From a checkpoint of a small masked image model: 8.81M parameters.
Rows from block 11 of a small masked image model, named by matrix and row number. Rows with one number belong to one channel. Each number is 500 + 50 x the weight over its row's rms, rounded and kept within 0 to 999. All counts start at 0. Numbers have three digits each. After the name is the row's rms in percent of the matrix's.
After each channel's rows are labels from the 100 images, of 14976, where the channel reaches its highest value: "lies over" is the class under the peak; "top examples" is what is common among them. Only what is clearly more common there than usual is listed. The data: Sentinel-2 satellite tiles (TerraMesh). In brackets: how many of the 100, against the usual share in percent.
# convs0: first 3x3 conv (model.blocks.11.convs.0.weight, 256x256x3x3, each kernel summed), inputs 86-171
# convs1: second 3x3 conv (model.blocks.11.convs.1.weight, 256x256x3x3, transposed, each kernel summed), outputs 86-171

convs0.197 087:489376542493480471545444446489533457390536481453415474531527522619531424545422497546456451513422563485515446555404503541486558498589522421532512500506486478591466484551545529441384423537448484437387505492499544583530512494517417529473554538455544478549500567
convs1.197 081:503455422435484635438573538465416621546483546541572553510508551525559626477571453488574549492508425603469603509368502500471444528459481560452453490428511425422605502489520539461502482457509498515485402553510497532575508410508511419548516492541474524550526526
lies over: water (47 vs 10.8)
top examples: water (78 vs 40.5); main land cover: water (43 vs 11.2)

convs0.102 091:469475538426500474431497390531428523556469577507564575564405434472592434493436500569453493504520491548433422462464496483508543505498468466478456461479528455513512532562464439460569538452491419572501410523501533564390515444510474495512591445443568483500473459
convs1.102 087:505486475546462520556547492472457429536484468494382541468523543447353550494539455490469432466475508348452517473511473527491499592486502564552564560519577487552537486455457506492520533532406492496483514418521575416519512573454500552497533554500574496509586527
lies over: water (47 vs 10.8)
top examples: water (75 vs 40.5); snow or ice (56 vs 20.6); main land cover: water (42 vs 11.2)

convs0.41 087:556513560479486442396473530582591538568495434529570479487495483526583489492544498515410549499422572515533555602532562471526594529467610499539560494517495502524470480465502516515447525549451401492495550474474509567461540434516480463461514448417465482515515518
convs1.41 081:574526565539519465622430479498429520577545477558454486547543545570615529435479479492583495455512546525462564466483548501390445418478484474461539497543533539491421495525552471514453461461505475511470416463563567450512538491474539580486443514531491459471473491
lies over: water (52 vs 10.8)
top examples: water (76 vs 40.5); main land cover: water (51 vs 11.2)

convs0.12 099:514553521537496521503491556528484575407469608499496398536543553518496477488480517523490448556538498416562542477530506512547610549483511493549475568484484461451486500461413453529444494501595507572453564465552480493440499506411525442465488587469531492522502500
convs1.12 117:435531498518517549508466602461473513571514456452526479486518530522494421549461513511491516470495565479611439558378519427511413470495445518554489545539428464521513594519569488520607449452508520492513468492425531466525549415573475457525461455541598521423471437
lies over: snow or ice (96 vs 14)
top examples: snow or ice (96 vs 20.6); main land cover: snow or ice (95 vs 14.6)

convs0.253 096:426503466459460417520467474421460448524447485557437492495433524451485497507490529486546486440490521521518429510506456630435524503446481500472509445548486460443565612445479562452413457515491388484488484501566450464484484439539503465471504577554571443504479553
convs1.253 105:430493533530568548458487519432452578439483588515488594475481534494440497524427552467505528552608624460513648531486566471483474560502506497586518439448466491486540579486509538419598519486497515517463574432490491527458584419502426578515466663525482447510515531
lies over: snow or ice (91 vs 14)
top examples: snow or ice (93 vs 20.6); main land cover: snow or ice (91 vs 14.6)

convs0.115 088:553373514522510497383442504531570512435503496527401539596508526549569489510451492512518527477556531502492504507485477475498456568527405559484575575502448459554517473415535495471451460597406523545487422448515526434520432530467463597511458476531432454500409577
convs1.115 087:436493481505460449502439533509474607491479488476483475467529453536439493512479469410556471456507587476488447532511483543490568596419538481488460463523559431549452485537565442443522564522564524561489537541522413537477525460526584488511489610512494445584532572
lies over: trees (60 vs 20)
top examples: snow or ice (57 vs 20.6); main land cover: trees (53 vs 19.6)

convs0.216 099:535450518535464527469474524528519500548486506508540533513536391562492458494415509523431446481536595534516451483408508560539452553485442496551463484478531479459475547486511423470470448601466435478460560507456506540521472390488521451480521455435430475522545503
convs1.216 097:460482508510568501553553506495453456436505474502577522486455487460496563528509482464578525534527466634564533561473555532409563494539531491466497495476560443553506514455492450448440553347474516499447405471543587621502513429556413467478505496524465482578359481
lies over: water (61 vs 10.8)
top examples: water (79 vs 40.5); main land cover: water (59 vs 11.2)

convs0.147 117:507548535661462468460513520532643530515478509508515575509452538429513423444525518381476497510454422525520660446408442536559501487434535482508532472399518505486545379535444525551537497479528524489515472517463507451480474556492525415533519438456504480530554473
convs1.147 133:494510572491543498548551425505372463587506422505461573509620518476398481462508488521525509504497552436546536599466534442523544464447475587603618491512485432442430475461535543546458497486519528491552530529527423654507523484442517713561501554522519408474523493
lies over: clouds (49 vs 2.7)
top examples: clouds (64 vs 15.5); main land cover: trees (45 vs 19.6)

convs0.222 091:500457552536519534537492412359482493520509413521505550442464441554552427571566559565450466623507557521477476484421453504514433443485463514465464472456477541523543566492521533470491495532541531483470499508422440504529521504555563554472487510479563541569444470
convs1.222 077:546555569388469463485438565552478474407410494484537494480429490485477556574463416504548442457528665592569460488548474421552509486521492514530479536464503508523495523540484439530499358470457441549542513514523440546436506544515487497518507533498428558593388533
lies over: snow or ice (93 vs 14)
top examples: snow or ice (95 vs 20.6); main land cover: snow or ice (93 vs 14.6)

convs0.219 092:526541463520607637546480398504539458551572439544462502434504561532496494602510474479440506501533473516539487438440472588407509524495511573441546513441483475533567415582548487386611499579488479490452539615511486456499553465537424506461486460449427526551557493
convs1.219 087:488503554392533509534466558443459497507402538529427598464513513556507536529577547486562575467443480594376516440518530411637491533439473402477514528572562537462496502493474456533461468441538497473505529382588436461517522453415454551400603518499529487523485449
lies over: snow or ice (84 vs 14)
top examples: snow or ice (87 vs 20.6); main land cover: snow or ice (80 vs 14.6)

convs0.243 084:508525577475639507523522526599476573439506530424520560491464582562452459405503423459506505518442622491497515415485574510494492521499572514522500464522522523445502503587535518489537427501501489485451477556475502443496444455462437620563538438469464503526481500
convs1.243 078:488439553525409516513537483508499428388546481545472466482537530537463568487496529475461537442467565479532534534478449468673550551450502529492443570481533466563538535512366595463404563583568564555604477482427398478460608491522474436345517493529493582519475497
lies over: trees (56 vs 20)
top examples: trees (92 vs 58.6); snow or ice (62 vs 20.6)

convs0.231 075:496529452526489476522453518569549414496522483541524568440415508496534405465549506643450547454571503411516443581461406464483348476514556555495596522576537526575535434534501511583537580475509521487514503487558428546491495459541496550548476465491490503547510437
convs1.231 073:470485528468451526454509469508496603478486453427412562526570527499568494496577566593535501456593454542538457409451509503553542539560471461511533457438422532529443496508497499520532492483478458531533435447518607400507460458501457494533453469500470494558556532
lies over: water (47 vs 10.8)
top examples: water (73 vs 40.5); main land cover: water (39 vs 11.2); clouds (34 vs 15.5)

convs0.154 086:484554569474478530429528481516494448551446534478479513493397453538480448513479438502540497398537517439556462440476570490499515513537531485534489602541457581553600553537456492530490595464483537495496508525442481435515492482438437579548561451438477519531515522
convs1.154 083:486491425536532551518499484473478466464557513541506432460534538529445485487443536490439546402488598461493491497467512503465464514539424577492487454546578470540419597615510483467546445493519543572511493425528676485456523493515529388563452561494505604414527488
lies over: water (47 vs 10.8)
top examples: water (70 vs 40.5); main land cover: water (45 vs 11.2); snow or ice (43 vs 20.6)

convs0.94 093:491485561503463503470554510480546565417420510369451458489482656518466511479552469599579426492447547452483495430480466475516526567575530502490501477558470524590477442524396512541549517537468591574579452536625530361485515479488485508453602492510494455489498492
convs1.94 079:521567418530559498473553528533492506388528473581591488569527512478454446529466511586528570529532360516626536596558512563441435510516529481412494506492501432555585576519557478456513454489533489529451495488424504550537542543563494436504521540556517555467501510
lies over: trees (75 vs 20)
top examples: trees (92 vs 58.6); main land cover: trees (69 vs 19.6); clouds (46 vs 15.5)

convs0.230 106:519610530519521508512497454561515526489436512475485389437439491502572423539576492489541462565536512567471494400594523510441558470504426480517529513495471497476529484433460527474524522440519413575568532515534526478567546513494471490409539447417505465513537502
convs1.230 105:527564438440505460492464592379555496497481528435515427512543531531529500510517556521450566527530510433539510535371504459477535411463522523403581479522439479539536533495457519541519559502525527504462576513495534468417479449477525554621479503527580479478527436
lies over: trees (54 vs 20)
top examples: main land cover: trees (54 vs 19.6); clouds (34 vs 15.5)

convs0.192 114:497520509475544532536484496466493509632456467457487434492446469431487491473430513535461584479751438449519538432485653468574461472581575496498570532486491503577499472573361519452562531480571532462452468488523496448446530427532528472524512467429482458524511508
convs1.192 152:476448396516540486535460488522616561540431445504500523494503480552454628529464513481467660549385392593440434559446405483498525486551514444431490477466428536599525520461468613493532479554600611591534444491504513387532495473522492459538453522495432571480432526
lies over: clouds (41 vs 2.7)
top examples: clouds (68 vs 15.5)

convs0.145 089:570475421476461594436434555431501527563463413474451606498548513495571543425566511525487585466587456581493407492472458471525498499483522542524534491482491441457524500479534472465423505433500350490398566562388458538484489602579461537555461492401537469475545384
convs1.145 084:539569546464541401475499393625485482484560432448536536455455503500405431534496501411467481561581487512422507493528515449496508371561497515522503403532510485555388378453478548546443480513579544490454558497540500400491506491456547564513521495452480448527616488
lies over: rangeland (52 vs 22.5)
top examples: main land cover: rangeland (52 vs 20.4)

convs0.196 080:477486534442637487479497379483446432518367527508566512460412608585535492502610506476603499488544527543516447521529439480447426519501544601544634489518504479594541484534643528491497529496558425540586525467521518476487470441433484589465524522465496506526440520
convs1.196 069:497501499496501491480558505489574540573516494442496473567545520453513552421375532517430538565482480443486537487459549471546623481470482414508526497409467432477458394614383455517542543564409521491432513526547469438440493546510570552503505478602492413480505420
lies over: water (49 vs 10.8)
top examples: water (70 vs 40.5); main land cover: water (51 vs 11.2)

convs0.183 087:440541529511465479539554492555532460505539478481467424528445587526529492464581439529393453498442513588548489533459551480491440477556637596473576517545490537597460539566510443514436442520450438497498525425588489543462597490441569565475492427387500529548449469
convs1.183 083:470456478424516556414542435480429570531459501534550516487548508421501386525379487520459552554488609531441588493425428480459543501533419507536504521520419521389556500525519553486498536520439499529471492584451475402546544517578418550578435457501483506494531426
lies over: water (51 vs 10.8)
top examples: water (77 vs 40.5); main land cover: water (49 vs 11.2)

convs0.224 101:547420505570487531560501557507470455555432494560459491566508507483478480506495526465420445553581525490410437509484506455473532555402501519566546502504449504521475413438458491422524509526409529446475451473530430517555556391433436518499467521514614541478373477
convs1.224 108:510517394466498492442506601484529510371506640483542430528515455472377490585497525482488459469409594504476608502427589538539601576520490479516608497522463503533565549515510477542469606548471592487557499416500529497507525493597523549586454459510514438529469573
lies over: clouds (65 vs 2.7)
top examples: trees (88 vs 58.6); clouds (73 vs 15.5); main land cover: trees (55 vs 19.6)

convs0.223 095:477543437545481487489543456499512545522506505536480496464545480489436559517430616573491518483498574433529425558501439515568458519538427492468475475471478534477463437524485418458465533525622562571510483532468436407439600552534488455530548584407511521479475604
convs1.223 089:625406535514515605437555573428455468559573480554497569515552508592497473417508480571509457500478471591531506478465560610506559574528480469458524640458401522422529586585439516469481566519466400406477495490489593437456490461432438562485472483536513512551525571
lies over: snow or ice (95 vs 14)
top examples: snow or ice (96 vs 20.6); main land cover: snow or ice (95 vs 14.6)

convs0.5 139:494503577556482507439532468523447438671466502527513514459516482442428464516506492563462465509584477444527456547492526505511544419457487461468533552578412451480489491469428420479470546514506519601554501452505577421459530449522508532429585453493496505478458533
convs1.5 157:485517468475513543463638509483437524723504457549567500603546531433453489515545547480551447501385372489474468505471540506514539472522427547536544471547477497523451473494531438504524524519506578482524492556504550590532449470545453681516493451506527431460547496
lies over: snow or ice (34 vs 14)
top examples: snow or ice (70 vs 20.6); main land cover: snow or ice (53 vs 14.6)

convs0.187 117:495526451482537503540516508537479521401519472447532645504461513385460422462521498510501454522470534495504498468490510471515485484565468560563386463523500452518529455585514525588535479473545557468495460417462553401495516486474480394566553467387453536472516490
convs1.187 114:537438446498526521497459461502504393363504447504501500399577523485576481477553477455585634517458506457458566507541566413542543427468471471561508416530469469531557518508476511499526545522533487437450579613529561584550480510609402647516487462482475509463539482
lies over: snow or ice (67 vs 14)
top examples: snow or ice (77 vs 20.6); main land cover: snow or ice (66 vs 14.6)

convs0.132 092:479441548564509545436478458456489463504476499488520383436572542533503421438453589451452531491558501487634461472497453500505442537556361460590372407512526519438443466508527572442504420480626529500506476423515508476517493413429469540480469467490523506547454463
convs1.132 084:444526495451439463563438566484566525543432454453513455418529420551559534524562493489550515561459456625444505532479493493536505531516358501536500570503564505553556497469494426521516528509478486488469452554442519477572490541587495523573459489549447482550510514
lies over: snow or ice (59 vs 14)
top examples: snow or ice (62 vs 20.6); main land cover: snow or ice (56 vs 14.6)

convs0.164 116:597460528429508460407501427468466554545382488437466466427517438494435470507438455550507652537591532531484559433431461592575501475578470575489513509470475505534500512474443546539515508520486534579526477460513497479449532489505504481545525534510456421451558512
convs1.164 107:535496533590505592438474530552507474447535495493448521504485534484552577491483539531458368582532469575533590472495544684533473569467537525537484503495518531465445484496539519451494523516467510422501475434508439516489508472569498495518499511491534449586606518
lies over: snow or ice (94 vs 14)
top examples: snow or ice (98 vs 20.6); main land cover: snow or ice (97 vs 14.6)

convs0.235 110:476505450458521483547521498545513500541499389498498573436503558502493508532504493466436496532610470455467498539505500446502473560497545516488504387443445460407469452680459427551499561531520550526499515484486509490547418406569499545494548452491489563458498528
convs1.235 122:470613552512466557454516509506496497626506408464588456504508477588406457496485457502466421440307388441436419477497472471452459496538525476435501517557441529479518502651317542486498448514525556515466475478487549470490467473436525454493562534485480604538521468
lies over: snow or ice (56 vs 14)
top examples: snow or ice (70 vs 20.6); main land cover: snow or ice (47 vs 14.6); flooded vegetation (29 vs 10.2)

convs0.39 107:488473467558453531528498450491462478461508476477495497484566472450477452457509436522578520484372537481525394497546496490550638495419566497496496552462508412556411529468529542537494498455481418451457569546571488502487449514491448596504603517565579494474539461
convs1.39 133:492539540501531546400555522440533504494430500487495471405505524500560593569560454492575491534433466513485417441486471518496439485494531437516523493535473613447513424573486440508498572515527536460497498455443628542492477520535504386465538487512486578516494525
lies over: snow or ice (48 vs 14)
top examples: snow or ice (71 vs 20.6); main land cover: snow or ice (48 vs 14.6)

convs0.103 082:539536463495378551404500524566627502509569518478532507456482502505490499421508475587497483533477510492477475454421513480567641482498574573490342424404471537538488505610542481444483560517451456499545517417409548403447542501572571421571515496490571453548529457
convs1.103 072:479453582517526489562406410417510566495502441516455464494507517462521524554483514518517514540588475448504431569436415537545388492470449534535418456538410580525495484407490569411513429555389520526525591517573504492446543503476491605521490575544530477444554521
lies over: trees (53 vs 20); water (38 vs 10.8)
top examples: water (73 vs 40.5); main land cover: trees (49 vs 19.6); main land cover: water (37 vs 11.2)

convs0.136 118:538494461476531512442527546447464507531517545496437561448509544489563538540495579557501497438481475532470560410552457558571507436490482540535421545515507524495444601419539462451518518539463468468477565485494399453444528502525557463545485564424519471485545418
convs1.136 114:558471487463505617474451496508451510388477500533490509477436545544472443502495486517442459460634412586484585530467502531537445587529554491565541548527533505405552522431418445459491541501520499493492513455496487459535529443566494425420524433498513471536557515
lies over: snow or ice (93 vs 14)
top examples: snow or ice (96 vs 20.6); main land cover: snow or ice (94 vs 14.6)

convs0.63 127:467410456454507471495488547493514619472511467499385512494495445448457510524408568537462497519490480500497535472523487561504497583488501519424467566466619525628446495318490531452578549535485481427560477490586472477516501525531435452491529607479446465639523520
convs1.63 118:499495409424510516596498469516533544460469477493485501528438474529495547495467460538509660486573420606539407586486469580542465419509527585492456463455464501521504523636502522494480552500450563555465437507476477382474509504439439589540515498609523570496379530
lies over: clouds (69 vs 2.7)
top examples: clouds (96 vs 15.5); trees (92 vs 58.6); main land cover: trees (71 vs 19.6)

convs0.91 079:453528538491495512412570408505426596604488458434539524433517525483573429467513483462372471507481551483502499496530479460494544541482538475522472467466494558509496450511490462519544537538484459549459515416468592455469513423493554636516469374458539521517535484
convs1.91 074:437545533558576495541459593462572444501525445507437475479487446469467557498476474487574492491388489528476474527429502544385442489413506489528515499546479458578520458654463481498482444481418561481524483581533496536449485449491525372430576499574475559495554437
lies over: trees (43 vs 20); water (34 vs 10.8)
top examples: water (68 vs 40.5); snow or ice (45 vs 20.6)

convs0.116 095:493423446488541481506460378531472504482422533558466346427582522476432523472548536518369467372492517469532587504558475458503464470431460515492483474448479520455460494449611418476623527468563526449514498546523545439538505466563500466524496520542564500505497465
convs1.116 090:505492508430575476460398537459454489517519525566531468450533552508431516511549505447494469477500529438412500438539533483448560477497412481579495473503526468491500578431431504507491567571411474545461554542463508553461499476468500492500517465397483421448484430
lies over: snow or ice (94 vs 14)
top examples: snow or ice (95 vs 20.6); main land cover: snow or ice (94 vs 14.6)

convs0.43 093:538508561498424574469481506394432496497559473436437613459490500539499469542510485494495414544542518531504496438472570434460483490441501474455515415511495533455526599476488437557501500497474465514461552526417443439488556460510575433484526536353430523467530477
convs1.43 080:543494435506498573468490610515574471454435365534484444435546586499461463497542541475430606495534519445474524433454457521477524477496564478429493627471539471605478552597519452452555457502566491486506608470487488455465557479571495622539506500556537524514534484
lies over: snow or ice (96 vs 14)
top examples: snow or ice (98 vs 20.6); main land cover: snow or ice (95 vs 14.6)

convs0.67 115:477420407516528484427469572449451591510511471520433482552542531529554570428454458515397516423465397484509591466515433425512465483454638485466529508467481550498414497461517493510478609565556490507533428441556488490468495495539533392433488559497495572525512583
convs1.67 102:459514480468470485558505474496576527438539512530461522574528512419529449534449519522440574467557571553453483498484549483601543439478488571597597520465532505616505560480542542496451608435443467456566472482478565461492571523488449598549450505523526384387484610
lies over: trees (43 vs 20)
top examples: snow or ice (57 vs 20.6); flooded vegetation (27 vs 10.2)

convs0.123 087:564424492387444578472513524386460527502438462449471487490460497482485512512522424450440413577590480511469509525501483491534435519478410436492381461548433523442473523478418454491552486487498548528537569475511530558556521570534513464408466498488587514526424428
convs1.123 084:463534588540448367497540531602622504557545605468438511530477466453521466381491568506457567466468491471595560464436520449429529584468513517462460523486472557489528494468456568576529538529511531491522519456486556509493511440477515472528463469524394466542601477
lies over: snow or ice (98 vs 14)
top examples: snow or ice (99 vs 20.6); main land cover: snow or ice (97 vs 14.6)

convs0.213 091:525427534461530537424490533465466472494441533524507532490578462510487467488516538462410450527525487507457485446517580491512532514506510430526523544519447500477434540499489411442446543558516553544494522490471415536504513495353527471506425484486522512496503558
convs1.213 080:489604522516485513501519468516405546567583576567476494543510553498451508541511439568479501493428465461559524478482533453511454456488550563567473541539366548360522500525464577549554481400493563515518541473597471489540505475551528420490480457486490511414538533
lies over: snow or ice (97 vs 14)
top examples: snow or ice (98 vs 20.6); main land cover: snow or ice (96 vs 14.6)

convs0.151 080:479516565443533419531549513493560536517583520446501437452449514595562576503600499495495505506466471504472486446540559457409569496488591579519579470538468521531555511522401453550535506484443420537513458461392392441501510384482589473424443452583572578434506398
convs1.151 081:554523600439481529466372441571473481442484495519528544626478500454591475507464517533491474556488479569439567603434481489550460513564553526566541535562393559484454486516608504443522474419524439481558511528574482542473491537535467655442439480456444467541476566
lies over: water (52 vs 10.8)
top examples: water (75 vs 40.5); main land cover: water (45 vs 11.2)

convs0.134 115:543534523506363468515521486399456481505447512481563523456471478468539493467464605513545532450709511501442544513576457507570478443401542508488533560541465498477551448452485456442462559484468495461547474507539508440452548649560542496531495511525579478457503504
convs1.134 115:517562510511543372472510497469506457575543520522525482469480495497522577537523479509413389546631533456517499515456490474489501550522507438502502577543512476450563429554399568522606541570499567506531469498501563550470512402395510516520511541494450511472452569
lies over: snow or ice (78 vs 14)
top examples: snow or ice (90 vs 20.6); main land cover: snow or ice (79 vs 14.6)

convs0.208 088:538466528498442433579510481471442411466449473453419596413558492432467544393488516509463480560579469483406569549418472535540518546596516479498473504409476472532537458480474478517509396530442421490429502477507474441387441471453564501514544456529408434511455527
convs1.208 094:453474547440557553560459509474480539467501537506504544421567497526531483550501531476516533487325545493535557510526418527544495510482517492489498532513539568643466547508501528516550479517595461549554449590541513431565539593547452491585498500446603531518492580
lies over: clouds (79 vs 2.7)
top examples: clouds (83 vs 15.5); main land cover: clouds (29 vs 2.5)

convs0.38 087:554401541493576495431444504577537428500612485536436458479515508464578467490442471490478479480576439509517544466490539493470477549488482528518560451603414573466509475480455491472449536556514499530477487538525512529500458421518521468458430594613565431605473591
convs1.38 084:465509479549508446511598528557447642504440578476557487577493424438421524502505535458569462456482553463533441515466520486534535565449487506503535390472526465509469534365485403551528505475497490567461505437494517560533442538526435565511534430538531367508499589
lies over: trees (44 vs 20); water (38 vs 10.8)
top examples: water (74 vs 40.5); snow or ice (49 vs 20.6); main land cover: water (36 vs 11.2)

convs0.21 103:426517408378575519518477440556550443546501520507520442509475475485405438517537528440551631485514364552416449562450466524478446554575491373521473552488495465558457521588467514558490483490496520459485522571582538390488521491466546457411506522483531663514450538
convs1.21 098:546532452535505552441522420557499586518497496549486526501441533533481596534492471457496407493517437555510404517539528496561576575474511537521579519504431430463581406467553486520459477569545574548534466491470483536500470568421468482463434601521504547488515469
lies over: snow or ice (40 vs 14)
top examples: snow or ice (83 vs 20.6); main land cover: snow or ice (48 vs 14.6); flooded vegetation (26 vs 10.2)

convs0.162 121:507384530435417563499479486187512495533536532518538598516416514498461447548468533470548511521515497574503521541437438447477485522533566503558368576505504565496473592506475468393402491527524479440442506510487498572519487494548529469506483554579474506561510512
convs1.162 138:502517459514491448496473519548492490451494562490511438545451515462499494493442306501467616499508493427506493526496486492478459419476501588482348487512452472547551498495441510497510489472472515554532467512490520445499527434453505403516510454484486458388483524
lies over: rangeland (57 vs 22.5)
top examples: main land cover: rangeland (50 vs 20.4)

convs0.249 108:435452446529487566483502505453494501485482443416542481455476446584451552493550472487512488525466421488537570441485402463455448560446443503522557466553517471489468480571417485460474521486485493476389525535491361280456457428481514518496461485520484531505542577
convs1.249 125:471518479557533492545507538472422497531517473434523456583439490485632510475536484481479470512526595518488572521480510524467548613533470505592399553476531480455495501601508518508516489436516470509564419470504420605524499579554553450493627496494439618519570479
lies over: trees (41 vs 20)
top examples: snow or ice (43 vs 20.6); clouds (36 vs 15.5)

convs0.159 076:402453525386535483485594492517601578458521553527534510464488456419541470521542517510481591561508552479486541394510578430402482517454517507558532544542523576504550496584498470486620501540501454515564464544514517432466457495426427573536521415502574472496467466
convs1.159 073:479454465561471463463426522459510456323443518475510544508528483568536465527489481508447372433501470499528455520459485470532562409566599415435480452494473463545486542507369499576540532573481540455426507427484412465543480403446559435522482508532567515575559484
lies over: trees (47 vs 20); water (36 vs 10.8)
top examples: water (69 vs 40.5); main land cover: trees (44 vs 19.6); main land cover: water (33 vs 11.2)

convs0.227 112:554494500507559570420466526607562374452472450604534452507507548508518464458416516534542493493487600466471437493527452446476479636475432490597497498447500530536606481525471512523477411520493544459516478510500448468512582537552410526417503581442555479443456528
convs1.227 124:543541628521522520506456557460483483500530474552589442549467541531551445537517534505557469530486730497521493528507461543506540424488435561583497441478563516491463606566457489536534402513507509466456500466513529468448479467520480570642496496480442551431592484
lies over: snow or ice (81 vs 14)
top examples: snow or ice (89 vs 20.6); main land cover: snow or ice (84 vs 14.6)

convs0.149 101:579466494551469493455442531558485537534537510487478531566512542500525429512419482499430520476460501497515480502435412551556524572501525469499530567475530546453494533474541442470472556568479456434423501468504463534511463460521469583423542398463456472579489598
convs1.149 111:451450517500546510510488506565450457394449541463502500394487474443515503521498499479555520450550459558451447498424457554483469448550454448434392407561617443571479533503494437523449432475482463561572373512484564570494482532475482368498520472489496531604520589
lies over: trees (42 vs 20)
top examples: water (70 vs 40.5); snow or ice (63 vs 20.6); flooded vegetation (29 vs 10.2)

convs0.228 089:529509537494543480492437443382579508378500506497523538508526569496523554487493460481595494484605589444512410439486472523461381472456479514478516605470554481487499477458505500503457466515524519407493472439538481323486489512541569526430497416562505521465506525
convs1.228 079:509528446496485550488554503511486501536459471485481536509525502567471470485476540464494488457484397477525508519486483482585550489510520534464418518496550505548490437470591472588505364536509491505646429580489463426541486442490527500486530454505463558548534513
lies over: trees (52 vs 20)
top examples: snow or ice (63 vs 20.6)

convs0.240 140:571485500516501483514501465566572616501504470575480531514484556491463480498447491600542579536452406581446574435546534505640479473511475412406459445480502461560462567457510373426398606550487455521541526465533421454481468477514487467575490577514521401611596486
convs1.240 144:558437409526503491497358518525655601398451453501527535520457516484502504468499546520485589504554414535497486494493448492546494501418541511523476488501489536537498474420445551469462513547457464551487512473569522330496498442502412434536480514457486514536557486
lies over: clouds (35 vs 2.7)
top examples: clouds (48 vs 15.5)

convs0.51 080:510415532460486468468584449477401548437528569543492579581416465542644546490475457534435509477434405576417538523557602494494365536527504465503505495486410526531556498496497498502405453493479497489504534478525462589558491556462450598434472429460449500537472510
convs1.51 082:471467467527529461514358523532569517485484582481418431455582468545579564488532579490525529483533524480561425505533547479554589442532506601471469543503536400559472516367568489528499489435544505438528415504476600430480497487470542430458459527515454455405476442
lies over: water (48 vs 10.8)
top examples: water (80 vs 40.5); snow or ice (50 vs 20.6); main land cover: water (44 vs 11.2)