config.toml
arch = "preact_resnet"
model = "masked image model"
dataset = "Sentinel-2 satellite tiles (TerraMesh)"
train_examples = 72500
image_size = 64
crop_scale_min = 1
horizontal_flip = true
translate = 0.06
method = "simmim"
mask_ratio = 0.75
loss = "l1"
norm = "batchnorm"
activation = "relu"
depths = [3, 6, 6]
kernel_size = 3
stem = "single"
avg_pool_shortcut = false
widths = [64, 128, 256]
init = "lecun_normal"
residual_init = "zero_last"
optimizer = "soap"
beta2 = 0.99
lr = 0.0046
beta1 = 0.9
shampoo_beta = 0.95
eps = 1e-08
precondition_frequency = 25
max_precond_dim = 1024
merge_dims = true
one_sided = false
adamw_lr_other_params = 0.0012
grad_clip = 0.5
steps = 14600
batch_size = 64
epochs = 12.9
lr_schedule = "cosine"
final_lr_fraction = 0.01
warmup_steps = 2920
weight_decay = 0.09
adamw_weight_decay_other_params = 0.05
Rows from block 9 of a small masked image model, named by matrix and row number. Rows with one number belong to one channel. Each number is 128 + 32 x the weight over its row's rms, rounded and kept within 0 to 255. All counts start at 0. Numbers have three digits each.
Before each channel's rows are labels from the 100 images, of 14976, where the channel reaches its highest value: "lies over" is the class under the peak; "top examples" is what is common among them. Only what is clearly more common there than usual is listed. The data: Sentinel-2 satellite tiles (TerraMesh).
# convs0: first 3x3 conv, stride 2 (model.blocks.9.convs.0.weight, 256x128x3x3, each kernel summed), inputs 0-63
# convs1: second 3x3 conv (model.blocks.9.convs.1.weight, 256x256x3x3, transposed, each kernel summed), outputs 0-63

lies over: trees
top examples: snow or ice; main land cover: snow or ice
convs0.79:113142061136129120113115096166092164136094155111090075092095123135111134119137190106107094127205146104110141160101080097136140135140127091155140115035143182150104108090159210148128135118144119
convs1.79:143137134126122180130151124095150191089122131142137128143165156161155099040179159102149130119139097114118108117141186120137090087166104172112117181127118143144105146110206093124154116132131137

lies over: trees
top examples: main land cover: trees
convs0.250:125143119169087140165120096109170129200059092122137136113107114146113119128154130110149112183182099150135171131086127108122071158119076106167141073053142176145141117180128123104156100035111123
convs1.250:135095127099161175140109177193137097121118149092174071107219118113105128055143132082155122116127142191140170088134166108091159150130141161088143143115131158096122138061156146107190136185082101

lies over: water
top examples: water; main land cover: water
convs0.99:202104069127103168090133120114128160196135143156129185137131124120127139123122095222090140124182108141177132145113141186116083095123116090179120101138101138129145103144176146137186089105143102
convs1.99:100107146128077131141151161129096129084109096099115072127170153099111119092154081113168128136101126121173154131107031130105149101112131125111180151157120109094140100132168041095110164142127118

lies over: snow or ice
top examples: snow or ice; main land cover: snow or ice
convs0.35:159095095201129145183104183108071134135146128098150113100128110068082109127136084140102134089085110140096092141128113118183077166123098172128094079098163141146140107165153081122123150124133123
convs1.35:173115095186127114133160107100118113116163120141136051136070087114143139114136105166094138053131144093167132146117150129167110091101168116126128103134081092186119094080100130079089109168103164

lies over: water
top examples: water; main land cover: water
convs0.146:162111126097144134130131148119235137140173128122070171122120116174133092108130159119150138043129104168102088136101090000128093121172138099136178107108123126131095134101139145135104127115176067
convs1.146:108052119134148116161138137094119143154188103123101075150111102136104162167051174114123094127085124127144135148107177226117164122129178123137147080109104120176116101142182084091115107137074090

lies over: water
top examples: water; main land cover: water
convs0.73:149161105109100138154119100110163201153072101124067204104164106160107171150134195120117097153107123113165117130094105112130117127144138110137189095130127137138123173141129126082158137184114085
convs1.73:108088122112110129105096125081098127070122104093184091111092097103157139096132103101093130115099074099084143100150147093123129059148123095120109116164160101136065127090106128059134082104111140

lies over: snow or ice
top examples: snow or ice; main land cover: snow or ice
convs0.92:121130171134118084095108125113119124175113134081108128155124107144144128078106108117135085160122112098154069143203182057166148150199179151113109119120138098082126111085105132166181150200087095
convs1.92:148114137127187145163129105059101183137053104129164174101162075161120150152183094140122152123135147100054124131069127085128102161122135134193134199144106096159143155097134096118082178131149099

lies over: trees
top examples: snow or ice; main land cover: trees
convs0.240:115132115140112140137081128090116175121105111183082135062145122152176112137163126100101080181194106145144103143118092106200082129187102073098138054120133142135121122159094121162165123136134130
convs1.240:170140146149203124127132097053081134104142125120084132130187184227115122153169077099132068114085093141105170108129045114141117130156114118139117074066105115105191110174149133146162104114125098

lies over: snow or ice
top examples: snow or ice; main land cover: snow or ice
convs0.242:100099159126120160160080135166096134128125099177135110119131124097098118099232083116127140148111211143110161142117096131106156100117128163132126083159156079108153105103059077142180115103122119
convs1.242:106131196118134132178124115082078130144123163100143099102177118147115107111086083107044158136124126128063133111124089183075035118088117093169137119152101107078068133132149067127159123112152111

lies over: snow or ice
top examples: snow or ice; main land cover: snow or ice
convs0.78:133105176105100150104175086130158091136137101096110111114089171151155109131083061142157103182162079149157136124116123174152098098119145156124085117110149120102172160141135121115070097120088198
convs1.78:091171048133120158120158099100151139101086096087091139098173135107136134190143125123144122180133113174149128104119135072113126118109129150139126080145171099169092184124161131079124148130115123

lies over: snow or ice
top examples: snow or ice; main land cover: snow or ice
convs0.201:130048141153123112111096109207142100146131107145152137173082059102118123127080159073121130092134179136113079132076209076141084119117165142095163161165113117093140095149129178124130153120107171
convs1.201:150184131184103154120090166151134170129073131161130107113156141129144176070120119070144140164098144138094125164125083158147151143101172095126121101123193094114140105146164095204134201137128124

lies over: snow or ice
top examples: snow or ice; main land cover: snow or ice
convs0.71:148161094127150117081176107122162116135171127107090129159155150097128132108136073182085153116142080180174180106100083190148105179052109091141105162168094139130130191157112125109074127062117111
convs1.71:140134118061120144064116142116194089049123118081176161153176103102125124142171114166166158119099226102168155105158088111138147117135123158133066135155108142133158092154116097112133077147180139